A small contrastive audio-text model, trained from scratch: text encoder norm layernorm_no_bias.
Rows from block 4 of the audio encoder of a small contrastive audio-text model, named by matrix and row number. Rows with one number belong to one channel. Each number is 128 + 24 x the weight over its row's rms, rounded and kept within 0 to 255. All counts start at 0. After the name is the row's rms in percent of the matrix's.
After each channel's rows are labels from the 100 clips, of 14848, where the channel reaches its highest value: "top examples" is what is common among them. Only what is clearly more common there than usual is listed. The data: short read English sentences (LibriTTS-R). In brackets: how many of the 100.
# convs1: first pointwise conv (encoder.blocks.4.convs.1.weight, 128x128x1), inputs 0-127
# convs3: second pointwise conv (encoder.blocks.4.convs.3.weight, 128x128x1, transposed), outputs 0-127

convs1.80 089 [140 122 133 134 152 162 140 110 115 158 127 164  81 146 141 158  96 132 144 171 125 147 117 146 180  85 111  96 126 114 130 122  92 112 150 110 166 123 149 116 116  79 172  83 124 151 111 117 118 110 158 144  95 170 101 138 153  98 141 163 150  70 151 148 108 138 102 150 104 144  81 139 152 140 131 142 135 145  99 132 142 103 141  87 139 148 100 162 134 110 132 157 184 135 100 103 108 130 102 102 145 120 122 146  93 142 144 138 121 174 147 125 109 122 150 149 127 116  77 142 123 122 145 147 125 150 147 140]
convs3.80 093 [120 136 120 125 146 181 136 122 138 119 115 121 126 115 119 134 138 133 133 133 101 175 136 111 155  93 140 109 184 106  95 113 119 116 154 149 171 113 106 142 146  87 147 124 122 149 140 148 134 129 122 136 146 112 144 125 138 161  81 167 123 108 132 124 110 115 174 123 152 155 139 110 144 101 132 100 129 161  96 151  73 204  76 121 104  67 148 143 117 127 179 126 110 121  91 111 178 104 121 122 152 141 161 124 127 143 148 126 142  91  96 105 149 132 151 143 106 136 128 148 123 132 156 142 102 110 109  90]
top examples: the word "i" (44)

convs1.83 104 [113  92 146 114 150 140 101 169 123 116 143 187 127 113 134 142 180 175 121 104 153 125 123 142 129 138 180 125 127 136 134 105 160 127 121 146 134  82 144 149 125 134 174 124 104 131 128 137 118 124 158 109 124 176 169 113 107 161 132 137  83  84 138 121 134 154 153  95 119 107 148 104 121  70 132 111 115 133 139 118 122 126 134 144 162 118 103 130  97 180 108  89 139 130 131 127 109 116 132 109 136 126 151 134 150 123 121 132 121 148 100 124 131 186 126 127 133  88 160 176 126 159 131  81 178 140 140 178]
convs3.83 115 [102  92 130 160 127 107 124 133 124 145 140 139 135  84 138  71 132 123 122  97 104  88  81  98 126 123 146 161 115 100 102 107  98 114  78 111 119 127  95 103 124 136 105 128 108 135 165 120 102 106 111 129 108 106 117 113 126 151 150  94 157 120 114 136 108 113 148 120 117 100 119 148 126 122 126 154 122  90  74 124 165 135 115  88 108 122  95 120 121 105 114 107 132 128 137 113 147 110 117 144  69 122  81 125  90  86 149 164 116  96 169 106 140 155 187 161 107 114 114 157 116 172 103 127 119 161 111 119]
top examples: the word "what" (35)

convs1.50 100 [145 120 131 106 146 144 159 138  98  99  94 195 101 140  92 161 126 137  99 123 139 126 127 132 142  91 132 100 132 141 102 141 144 119 110 170 111 108 127 149 121 108 128 103 150 105 122 114 131 146 111  75 135 127 126 197 133 150 127 188 134 126 128 117 138 149 166 130  73 119  88 130 165 130 106 117 133 132  82 107 126 160 100 133 163 119 122 109 140 103 148 114 147 124 172 140 125 115 136 165  99 126 141 112 148  96 113 112 148 138 103 124  46 137 116 137 147 120  86  97 123 107 124 145 166 120 141 154]
convs3.50 110 [ 97 158 123 152 119 137 144 108 111 130 118 128 161 115  95 125 105 112 112 149 127 134 174 131 127 174 146  97 104 155 166  72 169  77 114 111 141 115 101 134 120 139  96 166 142 121 129 124 125 121  98  82 193 115 149 104 107 169 119  89 138 106  78 106 116 117  93 160 122 132 131 117 202 114 134 106  99 105  97 139 114 105 122 114 150  97 104 143 158 145 122 113 177 147 101 143 148 126 131 130 140 108 120 105 133 112 156  77 127 121 112 109 116 161 112  94 102 140 111 111 137 130 116 110 130 116 124 134]
top examples: the word "to" (33)

convs1.31 092 [107 142 108 113 157 131 122 125  94 107 155 142 133  86 135 134 141 118  98 125 146 130 144 115 176 114 112  92 160 117 145 152  89 125 125 145 108 171 168  80 108 109  98 122  68 118 118 147 135 157 114 124 138 149 121 138 135 107 124 101 127 145 122 129 130 140 123 137 114  74 133 127 111  74 122 131 141 108 132 164 124 109 133  88 179 133 149 136 113 147 127 199 107 193 128 107  68 164 114 127 104 152  76 150 137 116 131 161 134 120 150 131 107 154 150 112  95 117 116 119  99 110 144 122 123 151 104 117]
convs3.31 083 [113  99 101 179 103 137 113 174 132 120 130 142 127 169 124 103 118 108 111 138 135 141 137 162 140 140 128 114 137 146 104 144 137 141 145 160 111 121 107 187 124 124  67 118 119 149 139 107 119 155 105 111  67 100 168 166 139 116 175  58 136 123 161 129 113 127  86 139 111 157 155 118 117 142 159 145 153 108  98 150 109 120 125  92 135 141 119 129 131 124  98 106 124  69 142 141 152 179 114 105 121 122 109 152 148 135 128 171 130 143 110 128  84 146 124 126 140 125 127 128  90 134 126 151  92 129 164 155]
top examples: the word "you" (48)

convs1.121 097 [109 128 100 134 118 149 140 144 116 109 100 128 123 179  75 138 149 122 131 129 142 114 114 141 144 134 116 114 165 149 134 106 134 122 125 133 162  96 202 155 112 111 158 146 154 121 188 141 125  74 188 170 126 115 158 123  88 109 130 108 116 142 177 128 141 134 155  91 125 146 108 119 148 126 111 135 154 127 169 116 155 143 119 103 135 113 114  93 138 158 128 138 103 130 121 111  91 154 121 151 131 139  91 135 140 103 108 120 144 137 177 142 100  75 128 122 105 149 140 142  98 102  75  96 146 106 131 136]
convs3.121 099 [133  97 101 147 167  93 145 125 107 123 154 134 156 129 125 165  89 104 104 140 123 109 178 137 100  99 142 125 121 136 108 131 158 132 134 146 112  92 107 112  91 149 126 139 173 125 106 171 125 116 173 117 121 119 144 123 138 135 112 136 133 109 126 107 154 146 140 135 112 139 138  86 156 118 103 151 132 153 147 126 154 124 103  94 141 108 112 123 145 136 167 101 171 179 114 139 149 185 115 101 117 129 109 155 185 125 120  95  74 157 160 162 129 159 136 141  87  83 155 134 142 139 109 166 139 143 166 149]
top examples: voice: female (89)

convs1.47 094 [151 126 126 123 137 201 161 147 102 106 124 163 134 159 109 167 113 154 122 108 105 119 118 100 111 146 132 141 149  81  97 131 123 158 117 170  76 123  99 133 127 172  95  91 118 104  99  97 139 110 140 120 102 142  82 108 130 125 126  79 141 146 166 141 144  93 119 129  74 118 134  68 127 116 102 165 153 107 121 134 119  99 107 109 103 125 118 110 111  91  96 133 105 108 132 157 132 158 121 154  83 133 127 143 109 122 116 126 103 108 107 137  83 146 123 148 130 159 118 113 134 145 122 117 115 142 119 172]
convs3.47 091 [119 142 126 104  85 109 121 114  91 167 120 126 132 100 159 111 166 148 131 152 143 118 108 162 138 124  94 103 104 124 118 142 106 136 146 147 134  94 130 140 163 125 132  94 128 124 182 134  83 186 154 140 114 123 119 153 143 105 122 153 103 127 149 133 164 134 119  85 110 120  91 128 117 143  90 126 144 126 122 141 145 130 164 144 131 153  79 124  95 113 188 147 180 136 115 142 115  94 106 161 117 127 131 145  80  94 127 140 140 102 132  87 133 113 135 129 143 149 115 166 145 151 124  96  81  82  83 140]
top examples: voice: female (84)

convs1.28 109 [ 95 130 136 103 138 138 111 135  91 118 124 139 120 136  93 144 109 146  97 137 116 109 101 186  89 134 154  94  92  84 152 138 103 103 120 125 131 109 112 160  93  95 124 131 143 109 122 109  57 124 135 139 164 135 131 125  84 107 111 145 124 107  82 108 150 117 123 120 117 130 120 147 128 134 127 121 112 162  99 164 129 136 137 132 120 123 138 105 135  77 121 117 129 148 125 124 100 140  98 114 150 110 162 138 188 137 101  98 151 184 150 140 126 123 131 109 133 122  42 157 140 135 103 121 110 122 145 180]
convs3.28 104 [142 100 136 106 149 151 111 115 101 128 177 133 116 147 107 131 143 101 145 138 106 147 136 152 119 153 150 129 111 138 168  98  99 156 104 128 140  99 162 183 127 137  55 118 128 125 163 122  98 130 149 116  83  93 166 121 118 151 150 113 119 105 141 120 163  97 117 185 154 188 120 109 116 121 145 173 154 135 123 150 139 173 151 133 126  97 102 124 146 142 135  98 129 133 106 104 128 123 156 132  85 143 130  94 138 178  99 114 122 126 124 102 146 112 107  92 122 158 131 112 148 118 113 166 167 137 148 117]
top examples: the word "i" (62)

convs1.91 115 [145 100 114 117 107  99 171 148 126 146  72 147 106 151 141 121 104 115 134 119 125 108  82 143 101  96 154 143 125 137 113 111  99 131 162 120  87 177 114 109 121 177 130  95 121 128 145 164 170 128  80 161 117 158 114 110 141 108 127  61 151 123 100  94 146 113 194  72 118 112 148 166 128 111 113 127 131 154 112 143 148 118 122 116 160  98  82  82 136 142 128 144 129 139 133 131 112 140 125 167 110 133 101 129 161 139  98 135 148 117 168 132 140 102 105 132 122 135 139 133 136 125 117 116 110 109 146  99]
convs3.91 107 [133 164 118 118 147  64 107 151 137 115 131 135 116 135 175 169 109 142  97 128 114 157 125 142 114 128  92 157 137 127 124 130 120 200 151 158 155 137 135 167 159 152  58 109 114  71 161  81 164 106 119 135 130 132 115 147 137 150 113  98 130 131 112 127 109 148 165 154 125 113 136  92 123 117 167 116 124 118  72 177 123 105 153 131 119 150 108 143 124 142 109 130 127 136 134 125 131 104 117 157 143 130 149 144 131 154 163 149 149 147 116 124 132 127 127 129 114 138 141  98 150 168 107  74 143 164 136 162]
top examples: the word "the" (60)

convs1.9 109 [144 128 130 141 117 116 126 123 133  98 166 135 127  68 135 126 137 168 161 151 118 137 152 116 144 144 142 147 106 139 110 152 179  97 140 108  92 117 153  62 124  49  68 177 140  95 142  85 115 119 152 118 145 146 129 134  71 125 126 118 108 119 123 139  97 173 165 138 156 107 119 187 137 150 117 124 141  80 105 122 145 115 112 143 134 135 143 120 145 138  99 121 148 127 139 140 129 129 126 141 138 136 104 133 123 153 139 141 113 146 115 150  97 113  86 147 126 115 174 148 142 129  84 135 146 138 153 125]
convs3.9 105 [ 84 166 124 137 131 122 140  77  83 107 142 157 157 136 135  84 144 154 159 196 155 134 128 141 131 137 150 114 142 122 135 125 138 107  88 130 122 107 118 136 115 101  92 127 132 183 133 165 134 140  96 104 164 132 107 110 130 109 120 128 125 102 117 143 124  75  84 112 151 137 119 150 168 121 101 148 178 116 141 117  84 133 141 111 116 131 127 109 167 157 106 153 121  79 108 125  83 132 122 134 112 137 150 134 133  82 129 145 143 104  72 147 126  87 158 120 111  92 128 103 153 103 127 130 121 100 111 128]
top examples: the word "was" (41)

convs1.127 115 [146 144 103 109 150 123 101 155 126  81 127 143 122  79 131 114 171  90 131 132 157  93  90 122 125 143 145 122  98 137 116 122 118 137 154 116 135  81 115 111 182 140 127 131 102 109 157 138 153 151 110 128 118 120  70 168  92 137 126 198 139 123 125 162  99 141 102 120  92 142 110 130 113  80 120  96 107 132 110 130 118 112 160 107 112 140  68 159 132 122 120 125 125 153 152 151 107  95 100 137 162 133 149 121 125 104 110 144 136 171 116 103 147  95 149  93 138  96 135 118 143 133 109 119 184 118 131 102]
convs3.127 110 [ 79 135 159 131 117 115 102  99 136 116 173 145 128 157 159 108 105 127 111 111 126 126 146 154 130 165 135 111 102 134  91 156  95  92 124  83 124 128 123 110 156 132 125 134 168 124 110 110 135 146 145  88 119 127 132 117  96 115 105  94  96 141 121 159 107  91 125 134 130 139  97 149 170 117 146 105 101  76 107 119 137 161  91  67 137 145 196  97 143 135 167 105 164 113 121 116  97 120 134 109 140 102 170 154 142 113 113 161 149 141 160 120  97 112 163 121 125 152 132 126 152 137 134 118 101 132  83 111]
top examples: the word "the" (54)

convs1.35 102 [133 125 124 121 119 153 126 117 152 138  75 164 117  91 147 120 107  93 139 133 149 157 155 137 116 122 150 102 137 113 171 123 183 123 153 125  79  98  98 139 119 180 101 132 136 121 125 112 139 119 123 131 147 138 137 155 140 126  90 155 158  91 139 130 112 149  84  98 118 114 116 112 123 127 117 173 176  91  97 105 125 144  84  98 120 172 128 101 108 140  94 125 130 147 134 122 112 137 145 127 144 126 150 114 150 151 120 176 120 146 125 171 131 128 134 141 136 145 172 149  84 113 122  78 179 176  92 124]
convs3.35 098 [ 98 176 107 118 100 107  86 106 116 159  99  90 125  96 150 146 134 161 120  67  99 112 115 181 139 122 138 115 102 131 188  92 113 124 125  95 129 124 121  99 116 110  95 129 122 143 177  80 161 151 108 130 145 103 136 145 128 147  92 114 123 104 135 107 148 105 118 132 150 118 130 131 103 155 103 104 161 118 112 130 118 107  77 126 151 175 127 126 126 166 170 154 112 109 113 106 137 106 140 123 138 122 136 143 101 151 109 118 111 116 109 127 157 147  70 109 117 144 106 146  94 159 130 123 130 156 111 168]
top examples: the word "i" (40)

convs1.104 105 [131  96 125 124 138 135  89 136  84 101 138 152  85 174 119 122 115  88 119 119 107  99  95 167  93 155 140 146 124 152 103 118 128  93 130 146 123 141 105 152  99 112 143  74 211  92 138 114  86 108 103 143 134 122  95 111 158 128  83 135 119 129 150 129 141 119 155 128 135 157 168 113 130  98  93 161 143 139 121 105 125 163 140  98 160 124 140 137 119  91 156 110  95 124 128 129 143 132 135 123 149 142  80 114 149 131  74 134 140 137 168 125 103 143 154 127 112 124 138 134 146 139 134 121  84 136 159  90]
convs3.104 101 [158 130 141 110 125 105 108 131 113 124 125 121 170 139 123 128 130 110 138  89 128 113 146 126 153 113 113 124  66 156 152 111 140  97 128 128  72  97 152 157 182 109 140 135 110 128 142 114 146 123 103 140 137 149 115 144 104 127 141 124 117 121  96  89 148  44 135 122 131 114 156  95 148 124 130 118 130 185 123 144 118 116 106 132 140 116 106 103 134 137 119 127 122 137  88 125 133  93  92 115 142  90 159 118 150 130 154 153 111 113 144 130  99 125 100 100 136 189 168  86 124 134 115 100  49 100 142 136]
top examples: the word "i" (47)

convs1.67 098 [136  94 123 132 160 122 117 102  98 135 108 137 108 123 128 142 151  96 112 141 134 159 136 207  91  82 120  84 165 131 118  80  94 121 117 124 134  98  99 190 156 176 158  68 127  99 130 145  94 124 122 171 141 159 126 124 133 157 120 140 111 151 133 115 130 117 118  75 121 183 108 119 148 120 121 137 132 148 133 143 125 126 125  80 120 141  82 103 123  80 128 137 121  98 130 138 123 140 119 119 160 125 124 124 135 145 108 120 139  92 133 162 133 148  77 156 119 118 143 132 121 152 134 142  98 111 121 148]
convs3.67 103 [108 157 145 115  80 149 127 106 170 146  98 169 137 138 104 122 133 126 147 161 125 164 168 142 126 164 107 106 121 124 126 179 135 118 144 118 122 119 203 134 123  91 128  65 121 126 155 102 104 103 113 124 146 115 134 120  84 137 103  94 184 161 131 109 110 126 100 112 130 129 125 114 108 184  80 133 134 133 136 115  80 110 160 145 108 147 128 140 137 130 160 125 135 127 146  95 111 109 148 144  92 146  91 126 143 133 137 145 116 113 153 135 102 163 120 119 115 114  97 148  81 123 162 116 142 162 115 135]
top examples: the word "was" (27)

convs1.18 109 [ 75 126 119 129 131 136 109 114 123 142 166 111 108 130 136 132 131  86 166 110 127 124 107 120 117  68 130  94 112 116 123 112 139  97 134 104 144 156 116 134 145 161 175 149 141 133 131 149 116 114 135 136 150 128 129  89 143 129 118  91 119  89  87  92 164 103  80 131 105 114 141 114 130 119 117  12 117 184 155 110 127 144 140 157 138 100 130 116  89 121 135 133 119 112 108 130 107 133 153 182 138 155 152 127 122 138 131 139 150 143 148 117 172 121  97 114 157 164 126 125 100 138 124 132 112 144 117 115]
convs3.18 105 [107 175 104 148 128 101 131 131 112 110 125 137 159 145 209 143 119  85 168 119 128 125 131 160 121 125 133 101 128 136 138 126 148 122  80  94 143 132 130 145 110  82 112 115 159 146 121 123 106 129 101 184 111 134  98 134 147  99 131 168 106 110 123 107 152 151 138 120 126  96  72  87 139 107 135 145 160 166 106 107 137 104 122 115  88 104 113 127 128 106  98 117  85 100 148 108 141 116 126 121 121 119 127 109 129 139 133 123  93 201 139 161 140 138 175 123 109 110 133  93 116 102 120 142  92  91 124 132]
top examples: voice: male (94); the word "was" (42)

convs1.38 099 [145  90 134 102 132 149 152 106  99 136 113 154 127 129 161 124 164 144 172 173 102 133 132 149 117  87 134  96 106 130 137 152 116 110 143 145  89 135  65 103 134 118 148 127  97 113 154 148 149 122 160 122  97 153 128 139  94 129 114 118 160 156 115 130 131 173 110 100 147 164 114 100 130  86 131 173 142 162 130  91 137 108 156 111 107 127 119 141 138 111  87  77 133 131 138 116 137  97 129 100 148 137  91 109 142 132 108 152 144  90 165 122 124 126 128 121 132 130 118 190 105 141 152 129 115  55 151 139]
convs3.38 103 [135 110 131 154 128 144 137 127 101 165 126 167  78 165 118 140 129 135 168 148  71 133 140 102 114 161 124 153 117 143  92 125 107 169 117 162 120 150 162 126 102 144 143 129 109 122 134 123 125 134 102  94 171 139 146 135 108 122 172 109 159 161 122 131 134 102 122 169  68 129 138 115 122 137 141 127 113 155 121  64 109 159  81  85 136 144 141 157 116 138 130 161 143 105 185  92 123 135 178 108 112 142 126  93 152 117 126 137 129 147 148 128 127 124 111 113 111 135 135 183  90 131 150 138 130 146  89 112]
top examples: voice: male (87); the word "was" (27)

convs1.81 079 [117 120 136 105 141 123 116  92 152  81 128 138 148 153 146 155 152 118 122 121  86 133 108 137 138 138 157  87 128  86 139  88 120  97 142 140 132 126  79 102 168 132 117  90 108 142 111 103 159  96 116 141 155 110 144 139 140 107 140 111 160  97 129  98 127 107  21 120  74 158 166 111 131 134 139 143 126 185 129 141 152 121 111 121 128 140 135 153 134  91 102 142 123 107 130 147 118 148 119 121 106 139 145 102 140 118 106 152 160  89 143 138 156 128 100 149 122 144  86 122 136 151 126 155 137 156 137 164]
convs3.81 083 [111 136 135 179 123 143 115 110 166 136 133 182 149 143 128 124 162 122  99 143 134  99 110 110 149 187 133 165 140 138 132 185 144 109 150 139 129 120 176 114 136 143 127 114 115 128 106 144 146  98  92 111 134 133  91 122 136 135  92 110 189 131 145 110 111 140  99 194 175  95 138  85 135 117 150  79 130 122 162 138 106 118 129 114 116 141 116 122 144 114 137 120 150 165 117 124 141 119 108 126 174 182 132 150 120 130 131 148 131 104 107 108 109 126 167 155 157 116 150 107 148  98 113 112 145 128 132 182]
top examples: voice: male (75)

convs1.105 103 [113 141 127 136 162  98 148 101 124 132 141 121  76 111 135 140 144  89 139 130 107 117 153 100 166 108 110 153 100 123 148 179 159 150 135 116 103 142 111  81 126  67 124 140 115 162 128 113 131 108 133 136  91 128 131 158 111 153 103 105 133 120 116 162 119 136 151 125  82 145 192 139 128  97 126 112 126 149 134 116 130  67 103 108 170  53 161 132 126  95 116 131 114 134 139 103 122 168  92 111  82 155 125 128 107 112 133 114 119  85 141 137 129 111 133 131 147 135 132 112  93 160 108 118  92 136 104 122]
convs3.105 117 [143 143 125 127 129  81 170 136 130 144 134 107 140 111 141 168 155 139 120  76  97 114 142 119 145 162 122 134 113 120 164 127 112  89  92 113 130 132 147 101  95 132 149 133 123 186 109 150 142 134 146 123 147 108  98 124 162 135  50 161 135 146 121 102 104 145 112 138  68 153 135 155 132 127 103  87 178 164 128 120 140 138 121 112 157 174 139 140 108 129 108 151 134 153 110 119 106 118 150 129 143 113 113 122 155 118 157 124 139 101 103 121 162 121 141 160  90 125 144  87 133 130 105 137  89  97  81 169]
top examples: the word "you" (55)

convs1.107 096 [142  96 127 163 155 142 133 128 143  99 110 134 152 153 100 175 139 156 109 140 138 122  93 146 119 147 112 124 105 130 140 143 158  91  78 142 140 142 168 171 128 117 138 122 138 121 111 121 112 149 162 110 139 164 153 167  83 127 103 156 142 138 155 125 117 145 146  80  95  46 136 129 125 115 125 137 121 109 156 117  95 144 136 118 172 146 135 120 201 167 132 119 124 141 123  93 123 132  92 137 163 120 147  96 156 105 119 100 136 119 124 148 135 132  92 111 124  81 105 135 143  75 134 115 123 136 126  99]
convs3.107 085 [134 110 121 131 171  80 137 122 142 132 111  85 108 166 153 133 144 159 125 105 123 109 109 100 129 146 153 153 169 136 120 135  99 148 139 132 117 167 185 150 102 148 162 134 115 126 125  89 156 117 144 147 163 142 107 105 106 162 147 106  86 118 150 126 152 101 127 179 145  99 153 122 169 153 119 136 150 121 103  99 131 106 140 101 193 113 136 144 155 158 144 123 140 146  84 104 101 134 133  97 129 132 176 150 134 156 144 117 180 134 136 138  97 116  88 106 147 119 134  89 105 132 152 107 130 114 156 113]
top examples: the word "what" (50)

convs1.37 112 [115 151 109 129 152 111 123 118 141 123 135 188 133  75 122 126 108 183 152 120 138 115 115 145 152  92 201  71 144 123  69 117 117 129 112 112 193 116 150  82 103 135 118 108  97 119 180 149 151 161 110 118 152 165 159 146  92 119  84 134 137 123 132 103 127 125 131 100 166 124 139  98 154 115 117  97 103 132 124 147 129 153 165 108 149 136 146 126 128 153 125 141 117 152 152 138  92 147 127 122 126 141 147 121 136 110 168 102 107 118 102 138 154 115 143 121 120  93  93 148 141 103 113 133 147 134 117 133]
convs3.37 095 [ 96 145 143 140 137 141  77  88 162  92 102 119 181 134  95 136 107 133 118  98 138 107 157  97 103 128 107 156 166 101 131 145 119 157 127 138  85 176 131 128 103  92 118 154  96 121 112 142 107 176 132  99 154 146 106 113 117 147 148 166 100 135 129 130 108  88 105 137 156  89  94  76 155 145 108 108 122 105 123 126 109 167 115 128 147 114 117 103 138  97 157 140 153 141 119  70 142 131 135 128 104 120 143 115 128 120 148 110 164 154 140 112 153  93 126 128 107 126 125 170 130 171 126 144  91 140  93 136]
top examples: the word "you" (45)

convs1.51 103 [146 164 140 127 106 132 111 142 150 143 114 164 156 109 139 126 108 122 156 123 119 126 163  92 104 104 139  94 120 125 159 123 130 150 132 145  94 146 157 130 138 139 141 160 122 143 139 156 105 179 133 118 135  86 150 107 107 112 128  72 119 149 131 125 121 106 146 106 112  93  69 130 139 112 104 191 143 128 123 147 135  90  98 121 147 221 167  94 112 140 108 132 126 150 148 129 112 119 112  47 115 140 125 127 142 118 129 141 107 149 102 172 125 127 133 143 119 142 104 153 106  86 146 126 130 103 136 123]
convs3.51 104 [108 113 125 144 126 120 149 157 140  93 143 138 145 133 126 159  99 157 146  91 155 131 126 107  97 115 131 106 129  97 115 148 149  96 105 125 123 139  83 175 111  90 137 105 159 130 114 140 161 108 117 122 131 104  91 132 106  78 133 120 101 141 125  80 181  86 149 139 115 109 133 124 153 135 117 148 111 141 104 114 107 114 161 134 150 185 109 133 179 126 108 118 100  56 130  76 107 109 100 137 171 112 149 128 161 147 111 115 131 143 136 133 114 116  95 114 119 109  96 146 140 137 185 117 117  97 130 108]
top examples: the word "was" (77); voice: male (74)

convs1.126 102 [125 120 114 135 124 133 156 167 120 116 146 169 136 116  84 182 126 105 116 111  96 102 107 150  94 134 157 115 112 182  66 111 142 169 117 118 125 130 156 118  89 167 123 166 125 117 104 111 162 145 152 148 142 114 128 103 114 133 135 130 127 146 154 140 137 131 162  80 118  95 114 148 158 169 128  97 119 135 104 130 148  70 137 135 150 150 137 139 120 140 200 156 125 136 123 112 155 139 161 141  86 134 123 136 114 125 120 137 147 169  94 129 110 119 113 122 121  95 164  93  84 117 114 131  85 131 122 124]
convs3.126 096 [134 181 101 128 126 130 155  89 136  89 187  93 131 121 116 106 124 156 150 122 158 101 140 139 160 137 150 133 164 174 112 127 120 170  96 189 113 124 152 155 123 142 130 139  82 155  97 113 162 101 134 128 150 148 135 142 134 133 116 133 129 133 117 128 139 133  96 143 135  99 121 158 144 108  95 123 155 125  90 169 148 104 166 116 132 104 133 144 136 136 154  98 138 102 175 128 111 100 141  99  97 129 138 161 134 100 144 150 137 120 151 133 158 115 119 119  93  48 136 123 148 147 135 149 156  98 157 111]
top examples: the word "i" (53)

convs1.30 092 [136 121 102 105 130 131 146 118 129 132 171 153  88 141 174 148 140 105 148 126 100 167  89 177  84  85 134 135 144 105 173 151 122 101 118 114 143 140 114 115 138 118 132 154 146 124 130 101 138 119 106 129 122 116 161 150 101 104 100 125 154 171 140 118 111 137 136 152 171 109 120 108 129 131 123 137 107  88 115 125 136 111 102 100 111  42 136 149  97 131 103 118  78 117 100 119 108 114 137 146 206 131 158 184 135 122 153 119 160 126 123 119 110 141 134  83 114 109 118 120 139 116 139 144 127 128 162 109]
convs3.30 097 [101 144 179  90  95 152 137 113 124 119 100  81 140  75 108 153 130 132 135 166 142  99 122 132  98 125 133 124 120  63 140 142 199 132 145 148 128 138 107 136 141 106 130 115 150 118 118 136 128 131 138 146 100 164 110 169 113 115 116  94 103 131 115 125  98 136 130  94 187 138 133 140 112 138 126 155 104 104 138  90 175 147 154 140  92 156 115 137 162 158 127 129 168 125 112 138 112  86 120 158 160 153 155 108 138 134 131 145 132  98 136 110 157 139 134 125 141 140 113 171 133  86 176 122 162 123 161 126]
top examples: the word "to" (37)

convs1.62 113 [134 155 116 139 134 113 109 122  98 138 124 121 149 131 145 145 115 145 156 129 176 130 169 186 133 165 153 127 124  75 130 140 152 135  85 122 146 130 138 211 126  84 166 121 110 151 133 111 105 163 162  90 127 131 133 138 143 121 126 105  86  60 167 115 155 119 135  99 143 120 120 109 128 113 109 145  72 140 102 147 134  82  99 125 108 104 170 133 156 137  64 130 114 101 135 130 115 122 155 106 113 153 111 133 129 132 130 115 127 166 140 127 165 143 118 110 128 101 133 105 124 106 123 113 136 104 115 121]
convs3.62 104 [131 118 124 158 148 161 116 130 128 118 139 131 144 153 116 133  79 180 131  88  78 150 157 100 152 146  95 130 148 135 170 131 137 103 129 179 125  93 147 147 124 138 118  88 115 119 118 124 116 127 127 148 138 135 133 147 141 117 163  78  93 120 117 123 147 141 124  97 102 127 133 183 156 137 148 134 183  97  81 159 119  97  68 145 141 100 176 133 129 123 138 145 153 118 154 123 127 124 147 108 124 164 137 125 122 122  98 159 124 149 130 127 171 179 138 128 117 156 118 156  92  99 153 133 124 126  91  93]
top examples: the word "the" (86)

convs1.48 096 [ 94 176 120 170 107 130 125 129 142 157 134 155  95 102 152 133 141 134  84 139 144 126 158 142 132 103 160 148 104 144 130  94   3 120 141 107 125 112  50 127 143 116  97 132 145 133 128 133 183 125 114 113 142 105 122 123 110 101 118 124 145 147 121 130 121 148 107 126 130 162 145 143 119 101 131 150 146 118 132 168 170 138 167 116 154  75  86 142 122 105 114 136 135 130 101 129 129 105 142 117 116 141  82 124 125 124 143 143 147 144 137 115 122 127 135 108 156 124 143 130 127 158 151 128 127 156 130  97]
convs3.48 092 [121 139 104 139 142 124 132 156 103 137 134 193 173 103 109 135  88 131 138 187 134 117 135 138 136 144 117 143 103 151 126 140 180 127 137 149 128 161 109 101 138  95 137  87 149 101 121 108 174 112 122 107 157 117 177 122 134 119 113  76 152 140 101 114  92 151 114 122 101 120 118  81 118 102  90 131  86 146 150 133 110 172 118 170 111 131 102 119 145 162  73 138 113 109 146 168 114 122 125 113 126 130 116 118 118 122 150 114  67 133  88 117 131 156 120 138  93  86 143 110 124 138 120 131 125  94 110 137]
top examples: the word "what" (33); the word "was" (27)

convs1.71 110 [ 76 171  97 130 114  96  89 169  95  73 149 112  95 132 170 125 119  91 123 125 122 110 188 136 136 131 143 135 117  94 197 152 144 148 126 154 133 147 113 129 106 161 161 106 101 138 133 120 174 150 133 155 135 133  89 102 154 101 121 146 142 112 148 113 119 132 105 101 134 136 106  76 162  92  96 135 166 143 119 118 106 107 132 100 126 107 123 144 109 137 131 144 115  89 157 157 127 113 145  90 116 111  81 141 160 160 109 108 118 136 127 138  91 164 152 139 137 142 118 104 136 138 123 136 141 124 127 125]
convs3.71 114 [145 120  99 124 121 130 141 114 139 133  83 152 135 114 147 104 118 109 151  72 175 150 123 132 115 124  75 113 130 109 124 154 138 118 134 115 157 167 108 116 109 179  98 125 146 133 147 160 169 169 134 105 121 146 109 153 121 118 130 140 146 139 116 171 133 164 132  66 123 105 108 166 168 150 104 120 188 110 113 120 137 122 109 141 104 138 128 147  63 156 129 175  87 121 120  88 140 108 124  97 139 127 152 139 131 119 141 119 111 130 115 148 153 103 149  91 170 125 117 120 139 103 100  83 125 115 108 105]
top examples: the word "was" (25)